python train.py --n_mels=40 --hop_length=160 --input="mfcc" --spec_augment=true --bias="none" --inner_norm=false --init="trunc_normal_002" --steps=10100 --epochs=148.9 --warmup_steps=300 --weight_decay=0.0
Rows from block 7 of a small CTC audio transcriber, named by matrix and row number. Rows with one number belong to one neuron. Each number is 500 + 25 x the weight over its row's rms, rounded and kept within 0 to 999. All counts start at 0. Numbers have three digits each.
After each neuron's rows are labels from the 100 clips, of 14848, where the neuron reaches its highest value: "strongest on" is what is common among them. Only what is clearly more common there than usual is listed. The data: short read English sentences (LibriTTS-R). In brackets: how many of the 100.
# fc1: MLP up (model.blocks.7.mlp.fc1.weight, 576x192), inputs 78-116
# fc2: MLP down (model.blocks.7.mlp.fc2.weight, 192x576, transposed), outputs 78-116

fc1.315:496521485501497470487456480516484540514518541481528522489472513468511488445463456498499508493488529532500468490500478
fc2.315:518470470500524524485495495470451489525453517499501473477546484575499473507470527488502498460473505468490506488538492
strongest on: the word "out" (41); the word "not" (27)

fc1.35:505493496513503457516452560512528506458499470476518514532472539476476505489544523507478527510491512506509461505468504
fc2.35:473489504477474522500507511481560465512491492501477486503552491501415471477554470533487526541512485497500539546492500
strongest on: the word "you" (38)

fc1.7:531517547539506483496486521523477530523525509481529497480488466506504516534539475512546513508521509508503499448520466
fc2.7:491519497522519534527496461485499512565515482471515500523515481488552500496566474519531512474535518501501535471511509
strongest on: the word "was" (73); the word "it" (34); the word "he" (28)

fc1.367:500549523484507464454487492488492487511479504510505522469504475447500510481495438483525516547531488446483523500492455
fc2.367:536554493504511445508498530503453489529473492516502502505515483480485511517492484484513479499525510502492497512481521
strongest on: the word "asked" (44); the word "after" (37)

fc1.308:490456475531478484527470482531477496527480468487517480515499496536510505497480485522469504510523491455523474534506482
fc2.308:539497484489469475479512498498496519490479533543467501526487493528506510518526508510542533472525513499513490484472491
strongest on: the word "before" (27)

fc1.76:505547526497520506492481476508520530493570576484506501438483513466517513486525503484510494497525554522507475468433471
fc2.76:509433491466495454479479511467470458529472494508507435485499561506485517515492507495439517497471472469467533527529505
strongest on: the word "be" (86); the word "to" (36)

fc1.110:497485498518473502488510531514479498490530460520511529466546486536491490519533509475502520504505535478519473452495487
fc2.110:508539467507568517502513456497511466498517442562446524519524498469505493537506507496483506514498470477518545497487484
strongest on: the word "was" (100)

fc1.96:466497490507467511470445467511526511518520543505493460478497507477475467520513495573530498551502501526476482483514507
fc2.96:464502480504540510483495480491476488489513460499497483492516503452492507510480522486480501520493497529469504504519505
strongest on: the word "be" (46); the word "been" (40); the word "it" (31); the word "have" (27)

fc1.220:541545488509491500475525504458514475471553485501464504518506515506503483534490469578504465489500549478521489464518495
fc2.220:492515476498539455504444507504468483512426479507468517515472474537499498495529526498461532489531465467514483554451540
strongest on: the word "the" (55)

fc1.97:538489556435491460494502518498509481493516527510482512457506464477514508531528460488503510542511503519478500510493511
fc2.97:507427496524483529509521460473514479511517475464482489481516483520492497481479496489478490496512506489502493511499503
strongest on: the word "nothing" (27)

fc1.523:490510512517512486514490553526506533502447459502520492489497466503466455525552505503532516540469486527513484478467455
fc2.523:532524497491529514488508514560522473540511476543483533497522494520490464451499523469471473499502535461506487521478495
strongest on: the word "us" (55)

fc1.156:471499493481467495510431488479473480456546567505513457509455516504522531450535523519485494504544490535530491503520477
fc2.156:489460472465479520525513495474453540466477496458487526517536499487507502511516470509520533531503499511507541539500494
strongest on: the word "time" (57)

fc1.111:475546528501517498521493533515508471485486479510482479473508437516471506517538498477537494515505493467478504503522510
fc2.111:506443502509483509477524484486488458494492497492493479537526520490483503499511550509518528503484503510490494550530552
strongest on: the word "answered" (34)

fc1.241:457490492534488494501482486484495503500531481543491479496497513443522489486535512511486565469498452518532456492463506
fc2.241:507465525483499564501482533506495511503516489469536506491514473511462499504525502509495487488505497531538480526522526
strongest on: the word "be" (51)

fc1.336:464534492487536536484518498506461545497535496451469497495500509488516468494501420503544489499507506515507496516518461
fc2.336:494523498541494518470451539520524485492493493553487508511487493469477484489447530474491512501455434511502558476516475
strongest on: the word "be" (46)

fc1.555:518520477480507491505501521471493496493477527506483496515482526465493496455542466531508543496524505543525486511496458
fc2.555:524489478468556563485543497505497491519475460540474506492522489473488468517503471463470461486466488506486484455495494
strongest on: the word "will" (26)

fc1.176:533506502463505504509471528524501470497507507472520458502487525481493532429479520530481504496493519523498490480507457
fc2.176:531520504557497476493496512470514514484546500484481523473509478529504499460482481503486475506487505487498557536460542
strongest on: the word "on" (51)

fc1.166:530496502487463485463504506535496540498495516513482532474473542526502457523511460490514466501521475459484529482502456
fc2.166:509462512498500482498524474542484487480484513486485506539466520451480498529482539494520510466508521503487505519537481
strongest on: the word "it" (50)

fc1.460:506472482495485496501501533461483512516532476533503517465518465495493477465473496475505522520504549509491497409489473
fc2.460:499510510499507512547507470512555491539500497506492539527480466478475480513514483476537470528511490502476516491487501
strongest on: the word "was" (98); the word "it" (37)

fc1.68:484519508501458466479501516482461519486506512440517524443472459506497466464566498485508520553515509457492498457501488
fc2.68:508507532439489473531499466582518503481458501476503476495452475471517478486514487502495559489490519442483506483517494
strongest on: the word "not" (57); the word "that" (34)

fc1.547:510491516501460468482507478523483495541474521503504468507509469487522533480496523534465506515512492491484485507483521
fc2.547:468522524482505457515521515496532478516498541502502492492477483523508538508525455505542508460439479505513481505467460
strongest on: the word "time" (25)

fc1.290:486470508492466513482509513520509516495516519489509456519515485468538531505480491497517533502518555495509492505501459
fc2.290:549489534496490484452481500493525492483485524516502515448492504493534523492490534478518491537518483515473504527527496
strongest on: the word "it" (87); the word "was" (48)

fc1.168:507502517484514505444462563528520477482484512523482485496466500507476511473517462527516530534502542460506494531510501
fc2.168:500487488452515512506540515479471489514540477468494475484514459549467558539524502487485531492506507468515491536542501
strongest on: the word "to" (33)

fc1.386:501504448494498504471500490512512496515536498513492483475444499511510472488539483508548555479522517498480512502446490
fc2.386:487501492468452455496533524607518506505469515531501455495510479515505492513483501440499491525530533477482543503522500
strongest on: the word "i" (84)

fc1.443:549486424546493474481471486471515516455476526510500488484511515527480504484511508510465500472537550522490496458479476
fc2.443:506468498485507527500531469454491507476514457496519460493518518542478555493487506517491488507482490470486503511510485
strongest on: the word "to" (64); the word "i" (56); the word "want" (49)

fc1.6:520447518564532479487510506459528478522516494505481524512482512517533550531479466514504538504526489537530453494492484
fc2.6:501506504524513514491495464498449505513559487508506503544500493456491533513492467486480527477473536520497465491510480
strongest on: the word "over" (69)

fc1.206:460530500464527505477514496480514508480528546487506483500511529491444505528500510560527512528483501502525494496502495
fc2.206:518485553471492541531463481479524448500491516516480500510473508457504552470506488487498517502515495534473451510495535
strongest on: the word "the" (74); the word "of" (30)

fc1.359:520490510479499490511512539539514512488499541486488483520453497508481507481464487517517498486555539452527483404471453
fc2.359:497520519486532540508512499500512451480501499497510493506503516481497495540498518506474474523521492535480532526478447
strongest on: the word "still" (36)

fc1.517:474496518474530484503499520519485475522482509502488454504523500466478494510467505472437520482508481458455514504514495
fc2.517:501505506456502519510483489475441517466466503526495484466549532469501488520546491516507489523519485489492531494457505
strongest on: text has "child" (34)

fc1.441:500490541525456496481455483511494494504530506481504449518469526454537542508543462535502511531533491508527476519475476
fc2.441:478488474522496504533504518525430497465485494496478489484518504471491531507519532478525515507512510492499485463499504
strongest on: the word "home" (37); the word "him" (27)

fc1.188:506530511523525498509524503496528487492464494502500471492517479522493531496487494508525489481534493526508482488510504
fc2.188:503489493532516519553522541499467463519520456502476525473537475512510536460522482461464511487534490527507467505500502
strongest on: the word "father" (26)

fc1.304:515459542505545482484488480511523477479501516527543494517444491498496527488519468501553491534500467528489461444490495
fc2.304:524498520516492497446502539512494501474445523482512515520533481520511455486522521495506480499424526476496489472495459
strongest on: the word "up" (49); text has "suppose" (30)

fc1.533:497477535505542476519467504507505486483508471524505483512503505501498508498479492527512486499524456478497501486455495
fc2.533:505494482506487468486510472542502492506430506470478452476481529513523472456557495496505480528456512463524489504505506
strongest on: the word "think" (85); the word "i" (53); the word "you" (39); the word "of" (35)

fc1.56:463487523494476493481511513485526482507539469449489476453488516492475544495530487516504524496486530483519542521476478
fc2.56:514500477551535465462500539487490516498430508538507493459504467498521496507503493465498477550481461487480516492513449
strongest on: the word "on" (61)

fc1.142:475484500520530467494519537482524529480496488500483539458465484445524514506546502490530495500544496526465495477438493
fc2.142:518515486501492492462493539503484492525542478512513533505502478479486485508500475490565478531474500492497459467539509
strongest on: the word "is" (32); the word "he" (27)

fc1.93:506522491505476479530509523472486506470480500517448541499500501508509539523527475472521465494519493535489433469460505
fc2.93:500512491579535515480491504490461495483485524526519512489482488493454536511481545492464557516511477510489513493500499
strongest on: the word "was" (32); the word "would" (27)

fc1.456:534515523479519492497465529535542511487525454522478515503471472475494450483489433494526486486541480536502490491517433
fc2.456:530474484466513491475491483518484479457517523490515525509456510479543487527463522491504534468461483517483475536547496
strongest on: the word "little" (98); the word "a" (53)

fc1.36:504474489534497492479449479551478505467533540495504495483540520529552507526517495503489481549517510506518497498495479
fc2.36:447495478524530468538464494519501508470522516514442509482515476533512541513499522566521484512456506499493508493499498
strongest on: text has "woman" (48); the word "a" (30)

fc1.508:544525478503501478482478503515546502506450498528497479507482537529503480518448521462501506554488542446499507502491510
fc2.508:513505488510506520536474511509498504504500535495486536548492512462511494509491520530517471478533464517471538489508455
strongest on: the word "the" (56)

fc1.535:524492436526487530510479553522537466530494467482530454476523498456497531525534506511509505504510475501502518487504474
fc2.535:504486499459539483507490532514456487515480481478536477477538526477501490530534528512534498512507470457491500509532502
strongest on: the word "mother" (39); the word "other" (27)

fc1.109:488520499549522479486488515505538547482479496512503499481516457499500517471539469490499522491517468500443497441487458
fc2.109:517482481530514479469504497516493500496459501508488548532476501523470558502524516507476533492466501506500507500488484
strongest on: the word "could" (31); the word "he" (27)

fc1.537:536506476494511492481457476501477509479531548518465470477517513464510516463474465488476513543532507477529468486496501
fc2.537:501496493529519482488508557465479470508478509520504563531551490445513471460538549547512480521552496513497510485484519
strongest on: text has "perhaps" (33)

fc1.427:522502463469488460482485484502496484484497511460475524495504514532498491480481492490519502491503555547547503505535484
fc2.427:492513529519558487481544513525475543505451521517510567524484485531510450494488458456513477425510517530468475497539485
strongest on: the word "about" (51); the word "it" (35)

fc1.164:530500522516472510477451519491518496511505492474506456446529500484483499476504516503492520504522511509530472502500491
fc2.164:491508522471457536490508489508484532523510429454480548510480481512509529496481498520494469479486526496515505505461492
strongest on: the word "i" (50)

fc1.405:486493481489518529500489550502523470510464470482551473510513489528513503516508486502495539511506512523505443476475497
fc2.405:506517502521457484426485510491480471502514508502557523537519480487484486481497504487529494509486498481493475476474490
strongest on: the word "too" (59); the word "two" (36)

fc1.172:504515473493512527508518491552504482496475532534508495476495499524491464499504525456500562529512476485507534511521494
fc2.172:542531508485518502532522493460534517506482526472517473498477514463471504536499499517515561476553481490505481518489509
strongest on: the word "the" (62)

fc1.65:471484487449477498552511512505534543501521501515495491496510487499557535537531445488506507502523509569543517490475489
fc2.65:524511501499506509502486471521470508489465513467554486475463503497475502500446563518500463506475467511490473506543488
strongest on: the word "the" (55)

fc1.397:531502466532496516459453511494478526513481518533484524528521486518484492511460506499522474505502509500520457526501474
fc2.397:461508484531531494509534522539517459499556494498520503496470493480517539495545533505511505477497508508476502496485496
strongest on: the word "little" (43); the word "a" (43); the word "been" (35)

fc1.26:523522441521517473513508504518476525483445444505470462502498513509439507518488489497507480498499529467463485435487478
fc2.26:477513544468466513477491555526435511476479504497477485506513491503474514505466475491504509518465468505505517472498449
strongest on: the word "very" (50)

fc1.512:491513504512529531479516526504471512478510518531476501541469515481531522528511507513522476485502539466471474470496478
fc2.512:486515484468479524511551511532521443497511475527510478493546477440486539481514517508489532474480476513526543512510517
strongest on: the word "where" (40); the word "there" (29); the word "is" (27)

fc1.200:505550498498520500496518560515481494514517446504499432479493490534474494474509538502494515490509508491511496507485502
fc2.200:534483496485504477530516522477487460498506503476505488486563513466477512516501508487521542533511524506499532518507496
strongest on: the word "must" (62)

fc1.117:494475511549489481489470493514522533521461499493512510500514492508477490500525494537513510493516488471537444469468461
fc2.117:523475523511446529466513509474485518503481531529509524486484503529480502513498524500558551489496469460510485500535505
strongest on: the word "before" (30); the word "more" (27)

fc1.270:566531520528518489475429483486508508488530509518524483479495516483502478507492510467537540500534506511514498512455495
fc2.270:565468506522539505522501470489447497500523523458498493533555502494509470468497537506504448500462505515503536535488517
strongest on: the word "quite" (44)

fc1.13:514480521516476509491499527512467549477501493508466495543480490522460472506510496514491484509560497457485488496491501
fc2.13:522513461495460470470520532514468540494422498508507510522513529507516505510449543445487514505459532500475539488506478
strongest on: the word "must" (44); the word "much" (25)

fc1.106:506499503511482503521497513507471551503488467511493512545472488505529528515532484545521500495491544452488477460474472
fc2.106:490499504496495500524505515528504566465524463478509564532496511513525521514494516491489505468455495463495508493468483
strongest on: the word "where" (43)

fc1.267:532488503492494516435439473461500491488459530498522475493497520490474482482520485484515524500542464475506497507458520
fc2.267:500553481501489484546481471526486542470505534521472535524502487474482470497501472500555515481493502508465528474516472
strongest on: the word "i" (52); the word "am" (34)

fc1.351:501513496474505461481513521502481472525459483519509490497548489484519525492508504509534498527513495503453488462526505
fc2.351:527459505506525486516523495463523494489486504517487486525496511472470454453478512531521484481484538453509464525456533
strongest on: the word "asked" (77); the word "you" (37)

fc1.249:515504463478511489447474479486474471475465501499494471459495487509492516515519495501524515518594491535487486466488485
fc2.249:502457492496513485503487492481501495485499486493470514490556484447486476511516492498516493454509556507488520491473500
strongest on: the word "any" (41); the word "anything" (31)

fc1.266:483464498493541510474487510515519505518501502474519462468530517470484519512512481516490520538519502530499487497450484
fc2.266:515447518496520509523506532527471493494504500506499545500505512477500473526491497458495482474510466482495513434510494
strongest on: the word "all" (90)

fc1.429:453529459504513515481481473527530540521509464536489495459480505542558489490503487497503540508478523530459469499460496
fc2.429:486466514481489499535478481514501533474477483498569471501517482452480447487493449507488523503525539510509529499487488
strongest on: the word "be" (81)

fc1.221:493553493481459489460459564512494522547491501484493495514538452514524506519471516484571505512525521500435492497514501
fc2.221:488477468484512476524513477561507512437522485445503476494481513481524523457486463490459486533471500534502517519500517
strongest on: the word "is" (29)

fc1.350:533505495533500518482491564534455506489523472505472481489495479462491521534474511466503552538505532435511454468512487
fc2.350:474487499524505489458494489530513505456501507542517510538489509508459476469500542515471520522476488483511533484472479
strongest on: the word "went" (33)

fc1.123:474521489495532488443520492481548496534459498522534500502536449487494525493495448550501543483514476523511486480478442
fc2.123:490493503524485473491541502504517502492427504504454483506522465501483460505521518518513533517493472475515531553522518
strongest on: the word "love" (40)

fc1.120:462492518498492476507476477497486483498494505493531453493474491483537460497528494501486502496487495471496535456462527
fc2.120:519512484475501488528538509506510500480531479468514513511463498516503529520511480466458475506488529547495489541470553
strongest on: the word "you" (49)

fc1.352:518539477448518462522466508496440478508551486472511452489520484505499506531530496490491536573553506475517481453496511
fc2.352:515483506459479544479540492488509485484472480475475477471519493478503517500517512590497522486482492512507458487478506
strongest on: the word "the" (51); the word "of" (27)

fc1.505:495462522483487497498486572496492532473480519515464483520520486498466503502504497482477484561551477508468485525502516
fc2.505:502540501467507481482467484496534525478462493476490497490472509486520476513497508534519533533494453498507484495491523
strongest on: the word "didn't" (27)

fc1.64:530529461493484511471502502496464507497532541512501520529504515509517504512493517469485505512486563478503443458493507
fc2.64:572541497487533454547495482486516475500483491496470501482491492494513531474500517493485497469447474466509506505458518
strongest on: the word "you" (58); the word "was" (25)

fc1.82:502528518496532496524466478475514491546545515470460456476484472498475518495531473519489526528518522474519504483500501
fc2.82:522494508540514495503492464553519454476486483526520499500480500496515463526478511488486495476457566510508503505484506
strongest on: the word "right" (25)

fc1.389:526522490530525522507519455505531534489517531439448492522471516512523509465521509474491494522505471504495461517472492
fc2.389:523471490495478509578484510488490499507531501524576474489503545490483468535507531514512525494515531517486509499493493
strongest on: the word "i" (42)

fc1.393:472509462522497465478473499546502464465516477495527482538488501498473465492492500517535488531502524510505446523494502
fc2.393:455518521514489443514444531496447477511489491424508461543501465502510512513488518460470482482511529462528502486483511
strongest on: text has "room" (39)

fc1.287:517556499536526518469474562489478488523567494453498479455489525484475521452535523533488509503502484519458499516493453
fc2.287:555546534532487532471549499472494512468505503467486545500488466492498483474494479473507488471468490523496579484488494
strongest on: the word "on" (59)

fc1.158:493536504485502504463491500494508481515528509485444463477487514471526478521503501475512514549533505517450491511488500
fc2.158:449521485523483544504481509509473495532492504510514549434503504459499498506479479499501486532477516541481528510465499
strongest on: the word "the" (61); text has "king" (27)

fc1.248:485520524489497507471510531478496512546508524501481461520534482554514556509526520560468480509525538471484474505531478
fc2.248:475527483529541485484500494487497510467516497522474502539527513500541493536472519462494525487502461550497550509466485
strongest on: the word "going" (27)

fc1.169:476467482508533497493520485504501496470508477497541505518469535528497518524500419539511482478512530503552480499491464
fc2.169:493485469535527480497455472505447465546507464480490490523502507530498472494490515538504510540488494465509502548534492
strongest on: the word "long" (46)

fc1.173:514505478482492494443497487527493500518513514530492511470532478490494490454469432523510502478498533482508518468496503
fc2.173:528510542474461488506544512487515483523469485536470539532533456506513444490525481493443498504502535488495537534487515
strongest on: text has "myself" (33); text has "himself" (29)

fc1.542:536513495485521451481469549508545487490527505533470482499515484501470460473487463499508483516527502518466469484520500
fc2.542:522485492449521519507542516514459474473493497494513486467498499457542489520472491468480500457505489505485481509541509
strongest on: the word "little" (95); the word "a" (51)

fc1.14:549493493499514523501476538526494514530500504488472500509506506473485528517492525481491502488525492517489471526527484
fc2.14:515510493501523471473518472536487522453462514488545488497496558518526476508475505499493499505517538520508521508490472
strongest on: the word "only" (41)

fc1.570:530454497493470494505479515506515475533570508442479479474513510470471523491518469518494528512484517489515493479498482
fc2.570:485487480549508491523481542498509506526523465475508489506497460521476522481480530474475520470508476490497492459495514
strongest on: the word "enough" (48)

fc1.24:471523507525499480486495491491473468456492498517523431455491476455491499503493488516530509525528511463524507494482506
fc2.24:556479495486484495512506489504518563471514505475477545523508497528511462473506515507517462531474505506505458512515529
strongest on: the word "must" (61); the word "be" (25)

fc1.410:489539508478454489508503544463494528519521492519468470503547512513517509522519455503518501494532531489506493482498495
fc2.410:494509522499493484470539473496511540545507472506504497500493540556481471472458523499517493563500516494478470532504519
strongest on: the word "i" (91)

fc1.401:549482477484503505498484509491460534562457522475500525493515493523488535453517479478478507483529531511499441497444506
fc2.401:498531493494491497468516525470507524475480502510488527503457519563472496495530532535511483485505481502507521496536497
strongest on: the word "to" (68); the word "be" (57)

fc1.394:454530476487503485478506486509506449540498541454493486508516491484494490482495499489525545529536528477507497486504468
fc2.394:467529493517509484512497517504480526528470494506474496536487507515543490523505506465497559511526473447508502457520479
strongest on: the word "house" (45)

fc1.337:511472475467470485542497516487497477505483509497459510429502492469491470501513516507489540537492498465473490532527500
fc2.337:496522517549485494524501480493497492478514486563478498522526510468489447457521496500498474483507525508497489466556469
strongest on: the word "you" (47)

fc1.470:500531509543498489505474579535526492548516526515450486510533460515473470509507481510526490510523563451461482452525456
fc2.470:506464495496514480473488471570495520526476473498511568510447476540516486513520500528508464501495504511514504475558479
strongest on: the word "this" (62)

fc1.278:533516474479545448515540523503502548471478494495508428492485505473501528485533516503541502494514555475486471462491468
fc2.278:512480511474440463497495510488497514514496493504450538537515530523473516530489532500490517548462491466492493513489476
strongest on: the word "down" (57)

fc1.468:507523459480506473495520556500491497518555493478527504474498449568501502515547495474523504481511529484492461434487483
fc2.468:493534465500514502532518479485484490506486491501486530538546496481473541492532519507508508510469496480499507479511495
strongest on: the word "was" (43); the word "it" (43); the word "is" (40)

fc1.500:473495506533488501518485512565502519492495491491483472491526477492494509513470511471544525496466519524503474511515516
fc2.500:482498523503541540498499504512516484423521525459503488460526485452479456529507462512487477499518510548502536527515485
strongest on: the word "not" (35)

fc1.347:516517516545527510466487497499517490442562499460499502463477521482532481518507541538524482520492480491485452497455494
fc2.347:499478520514495509495507434490469496512505507494497535533556454503501501463528480511460496532497451538486520496502514
strongest on: the word "could" (37)

fc1.356:474481511517506455478508504510488484454485491532494493467445565467496521494479493510476481530533485432469500499498503
fc2.356:521458477506500496506499498479488491508458496504498486509514520493538465495502504558477514445473498466496450503461507
strongest on: the word "asked" (54); the word "you" (37)

fc1.526:468544480542515476479519509473520463484482465541487448504543486490517500523469467536515513512493571510505429462519515
fc2.526:473515511509543544478534545519476488518504527473493485498518504508481483515535496502496498532507469542469497491521475
strongest on: the word "was" (25)

fc1.330:493548474481487490536465507531484506447498549527487462488479481490463482489508484465517503527502486501525467475480498
fc2.330:460536508530528467522450517481501532528463531491515489481522544503519529493543489528537489464469491468503482480526497
strongest on: text has "perhaps" (44)

fc1.83:524522512497459529505485506543469480533515460469559461477515454479525527476519470474492494511540494499470474511507518
fc2.83:539505500528534486494502492552473513514462530463467493468506502541531471487474488473495517503469472450493476482531503
strongest on: the word "think" (43); the word "something" (31)

fc1.116:479494464537474526492510522499495497492531488495509497511505522500490490498486500535451486491495544465465486504460503
fc2.116:486508515486469479497485475524479496498471518507522539453530479487489483500465452473561558499545455509502462475524451
strongest on: the word "i" (53); the word "my" (43); text has "myself" (29)

fc1.208:500521521506482494492489496533499472489458476459511445500494478521528529495469494504480523518523509460496528491505513
fc2.208:477512504516508460476496486513480489507498485486516535526472523489533480519502475514518498528520513513508505545478482
strongest on: the word "first" (60); the word "the" (52)

fc1.98:465500460508503487501494481482474512525494492524477488522480524512492486492469517493483491494524554494481509478493456
fc2.98:474495503484509486487496475498453482496514479510506505543481538526475493482492530502519503493521528468515524494487500
strongest on: the word "very" (94)

fc1.21:437501524530491444473475468470503501502504533519519484500459543475476486535530498490475504505524482480536474519492503
fc2.21:508529466515490491514517509448509524497497538493503455487522510514498510526491516461488500472504472498536526536553490
strongest on: the word "i" (42)

fc1.203:478489519531465480441504513541556502516494458533446469529516472514473494548506518529517529513503474514457464450512508
fc2.203:475480506520490486477476544546537502460508510519525541512432490533465490474535507461493496499460510469503485506561465
strongest on: text has "soon" (36)

fc1.419:477511452530484520411504513503528527439475512510507513491472529522506516514513514519458514529495513519507467465488475
fc2.419:462498520510481497487543495476539529506523538512489540455496502472526493530497494515502514526513523501490535515485522
strongest on: the word "are" (42); the word "were" (40); the word "you" (37)

fc1.226:510472470511481491489513545471536527545529516492472504485489500484519517543487437505529519485490493516494491514453465
fc2.226:469482474515537503501535512507491507513485490497518540527488520476527525495500472515468503493496468526519476519472506
strongest on: the word "you" (95); the word "are" (50); the word "do" (40); text has "what" (36)

fc1.233:482498514542476459513493522538510449488517476469514458468503502502474479524487527492518527522492490463504517531475500
fc2.233:497533519486509489480497498502473536488492484485530500512487537508514530471523491512459501493486520500489476479522523
strongest on: the word "one" (57)

fc1.63:532480521484488485502535534515549512511530494510479501512552460472483555514537522497458522506490551515489517520482501
fc2.63:507479458520496521469502522519474498456470462485493474536504483463502443517505498504473507529487505489482514508508491
strongest on: the word "father" (42)

fc1.159:463513538508473506490490496469511478497457514529514473511502534485517516510502504521471476555540505466504480431503451
fc2.159:509492508501495527518505470479533455501536496487492438456507506522517468496480523520489499504464512465510571530492527
strongest on: the word "here" (25)

fc1.484:504494520515482509470481496531499488519519528481475448463522506483511478537511509488495529495521478479506515515483496
fc2.484:521532511482523504480474528492471493571510494534488526473526516489494442529501474507497448516502488505495505478463447
strongest on: the word "only" (28)

fc1.105:466464468503520489512525479477540457460503511502489504498511503435507523510494450510546489476512480521500454467481485
fc2.105:489517513466513480526500467468476463533481502517502531543524484498436516524581490482525504474493497545494506456505503
strongest on: the word "about" (96)