From a checkpoint of a small CTC audio transcriber.
Model: arch transformer, activation star_relu, layers 12, width 192.
Training: adamw at rate 0.0023, batches of 384.
Data: trained on short read English sentences (LibriTTS-R), 26041 training examples.
Rows from block 2 of a small CTC audio transcriber, named by matrix and row number. Rows with one number belong to one neuron. Each number is 128 + 32 x the weight over its row's rms, rounded and kept within 0 to 255. All counts start at 0. Numbers have three digits each.
After each neuron's rows are labels from the 100 clips, of 14848, where the neuron reaches its highest value: "loudest" is the band of the loudest frequency at the time of the peak. Only what is clearly more common there than usual is listed. The data: short read English sentences (LibriTTS-R).
# fc1: MLP up (model.blocks.2.mlp.fc1.weight, 576x192), inputs 96-191
# fc2: MLP down (model.blocks.2.mlp.fc2.weight, 192x576, transposed), outputs 96-191

fc1.13:071167161132132101119145109141113151086115147066093177093152135132121125153151098132145108106132124108078157184128121183126071146089088133149105130125113170176148146149077129145077132157104150073144098174139139165120145081117168132131106082095128150133160114167145123102161119123129059089
fc2.13:114178055115084092053152135198126110178139123122163084101145200099136099201121127127116095133165099150131173129096132147183097138071129094127087175121186158120087158139145148183145149159079141086183163066130156128138123155097102100128119100095148188123097135139140118134122134141086148119
loudest: 2000 to 4000 Hz

fc1.372:125104087149152118177150175140118157107130145109106187106103125151080116099109146138137137162098147143151075108142124155126083129166118100133113118109063142133133133088166127154161158111194144133137068136122123129059169107095160144081128114125111110081127133068169174114106070120134087080
fc2.372:155096133125151112132211138094115120146163130160137099145136102118132131172113126128160049095163130097092197111092087099111072150130113162074086141130205098099138154126071137122150105162124102117170154065166155103085118106086111126133132109140144163146156121086102134163113184069136199178
loudest: 250 to 500 Hz

fc1.412:145122124128112096135152220145089196083110186099114173141138136145107170108078112138096181143078076138099129102115145139159143058163115142148153124133094203163132104135144153125128084154135146109151132163057126127119141126113086116132093107074178146129184157134129130184149129128096195099
fc2.412:158196108126115137162161078116147197124140101074093135069119119096114103127185117087191088116188141128122163103125117122164095156203149153169119117095112087098123151136166142134117128148138141214153105126133077143124078187136132159066176216120128099095085131125070152069104127134206073191
loudest: 500 to 1000 Hz

fc1.248:092155138155073124080171175136086183148160116157131164146127158141185084147169089133142166181099084146139056108100124137160155186106130090134145151165119086136123159107175115138105128123079138136145153104136156098103105117143046044136106159142095196141129069135120142147079108161137101092
fc2.248:142119090123110122141122109118144111100182075122059098146150121104126117134082189136205071145161153152115146126143125170162093114072152115174056118105140203128104107072096086170176062137130145166117094123171130122109107118136142069138137106110124106151156128164168101144066152088113124119
loudest: 2000 to 4000 Hz; 250 to 500 Hz

fc1.137:133117073146103115166115127136169104130108130147104111153151122149128075098122111128161175092078088125174170148156113165181091103116152104116093191106110084142133168073075120193110100132147089136158097135147133096083172143095091133127127104061097128134111125180127122167106113139098126102
fc2.137:190152187101142143158089135095190121025117137106096170137118085141147131176153118123126163110078125103125139114192100101161131061092099113124113088112124132120146150136149107185158161124156106158118138126161175154145138086134179149080133156106106043156090116110146162048117134103142113173
loudest: 500 to 1000 Hz; 250 to 500 Hz

fc1.220:138109175154129072127161120160145141107138164155093087092111099109137133128121158122143092130111104149105105092163120152143114179081125062097086116119165109118139121131167094130072077136081085147122059160171117119054131088091157173128146083173124077135116094090144145121149125107091177126
fc2.220:113116150102112128139110085097127110143107115135117154190080129107134224102115144125162133166065099128132119102137135134140124119092155111116126150111120185141146067177056161065059119082116103151097142170185097203104136133122140124135148106142076167100125120118107119131152146119129110139
loudest: 250 to 500 Hz

fc1.399:086096173122138101168159146108122090127150078144091176120113130108101078045220161147171117113106156074131126121123150175127121173149178087133103117132161073133148187128137103071134132111133043125113130159100103123118156080131101140098128132166115206141121159140126159149146146112136102166
fc2.399:094118156140086103142144112080151129185150120147091111119142111118146130149107119122108123169122140101129191111121163185173148093115173190061117128146104123133141087163137147135096137103061248105179117095081138055156112102186132109096152167190154161088156150071105125125106158099083143120
loudest: 4000 to 8000 Hz

fc1.244:056178168200092108167110153180145100083151132144118171120086142127151141137174114083145125166131102139165143113156120134130129122107021139068146157152143141144115149130136163123142098113102154112132145074129091088117133108133123137174118100120108153159046139112165206067197041140112133095
fc2.244:166105121161118142160100207095150104109104104089104160061126140103109152153141145131109059107139152071111087173179082152150136093123120153102173143148149208190098127140094126162101157045100070125162140102126102091109094129158149167161087076137070171084171149120140172142146114152146124104
loudest: 2000 to 4000 Hz

fc1.416:140149115191106135068161142135124116138139166174130102091185144135156120118094122112093103128059202136124114130137078115119176087111108161095059104145115107146179183097209116137164150151107152137100107152053118141112131123059113105166136086100129149114154140057080125109190157075142086181
fc2.416:101095089089161092185102107079086138077145079114147113100080159102109116206118113113140130165183090157113122149064156184209111182135109172103137146128110053128068139187111135103103110140121125143133135142178176091203114097149128134179135124124146135133139151143162140159123134107115186123
loudest: 4000 to 8000 Hz

fc1.321:140161110157102144081130103135123108137120119151078125049191084110189123113186134073115124114146114115142119156109094143183159178112080152119128119095088122080097170174160133158123148134140167159191051186181149080133147073133093085154121114127144164110143134185129139112127085167138080108
fc2.321:071179117181090150082141076099165124127086113109080107130178157169130132168130116187109071122143126151177166115073185130095138117113152079074133175127152070109104112127081098119116145128156136134130175129043155143150123233105119192191112126133135048111078129073123138128070139098118116083
loudest: 250 to 500 Hz

fc1.479:142143105134129027150136215115138169185186169061118202129179123151143148119163137110103159119072121106074133122160136110155129077132090138116099124148147113110156153142150149156066149127127124104189144135169116102144126152117106135102078110091137115104127138118102139102155056123120207113
fc2.479:153176126111149144131140050138125120113129141073109122124103111082095147174156179112131146060107137122138147153107106059157137125145118155131120131124107194163133076063073134163133093140111053155144120148117071137169119143109184079141192173134121085114110136170105163112135161138119141170
loudest: 500 to 1000 Hz

fc1.353:133140177147145146164129098160169139097134108102136126120157105162150196131111111141111172123121112070119109128175137152116071172107116100114090085152145157104122106043152160167111129133126115115094147159127073152059106155111156075129195084087128103130077162172167189087107090146103110114
fc2.353:111129109097116080185118109132162169096110110087139156167143139151099115213058104159146139120065150099107219119171126079163178051072109132119137157084175109138134164119074108122133083163177157148144145065108153112129098173103143123163087130118128134149135147109106072077092152138091175134
loudest: 250 to 500 Hz; 500 to 1000 Hz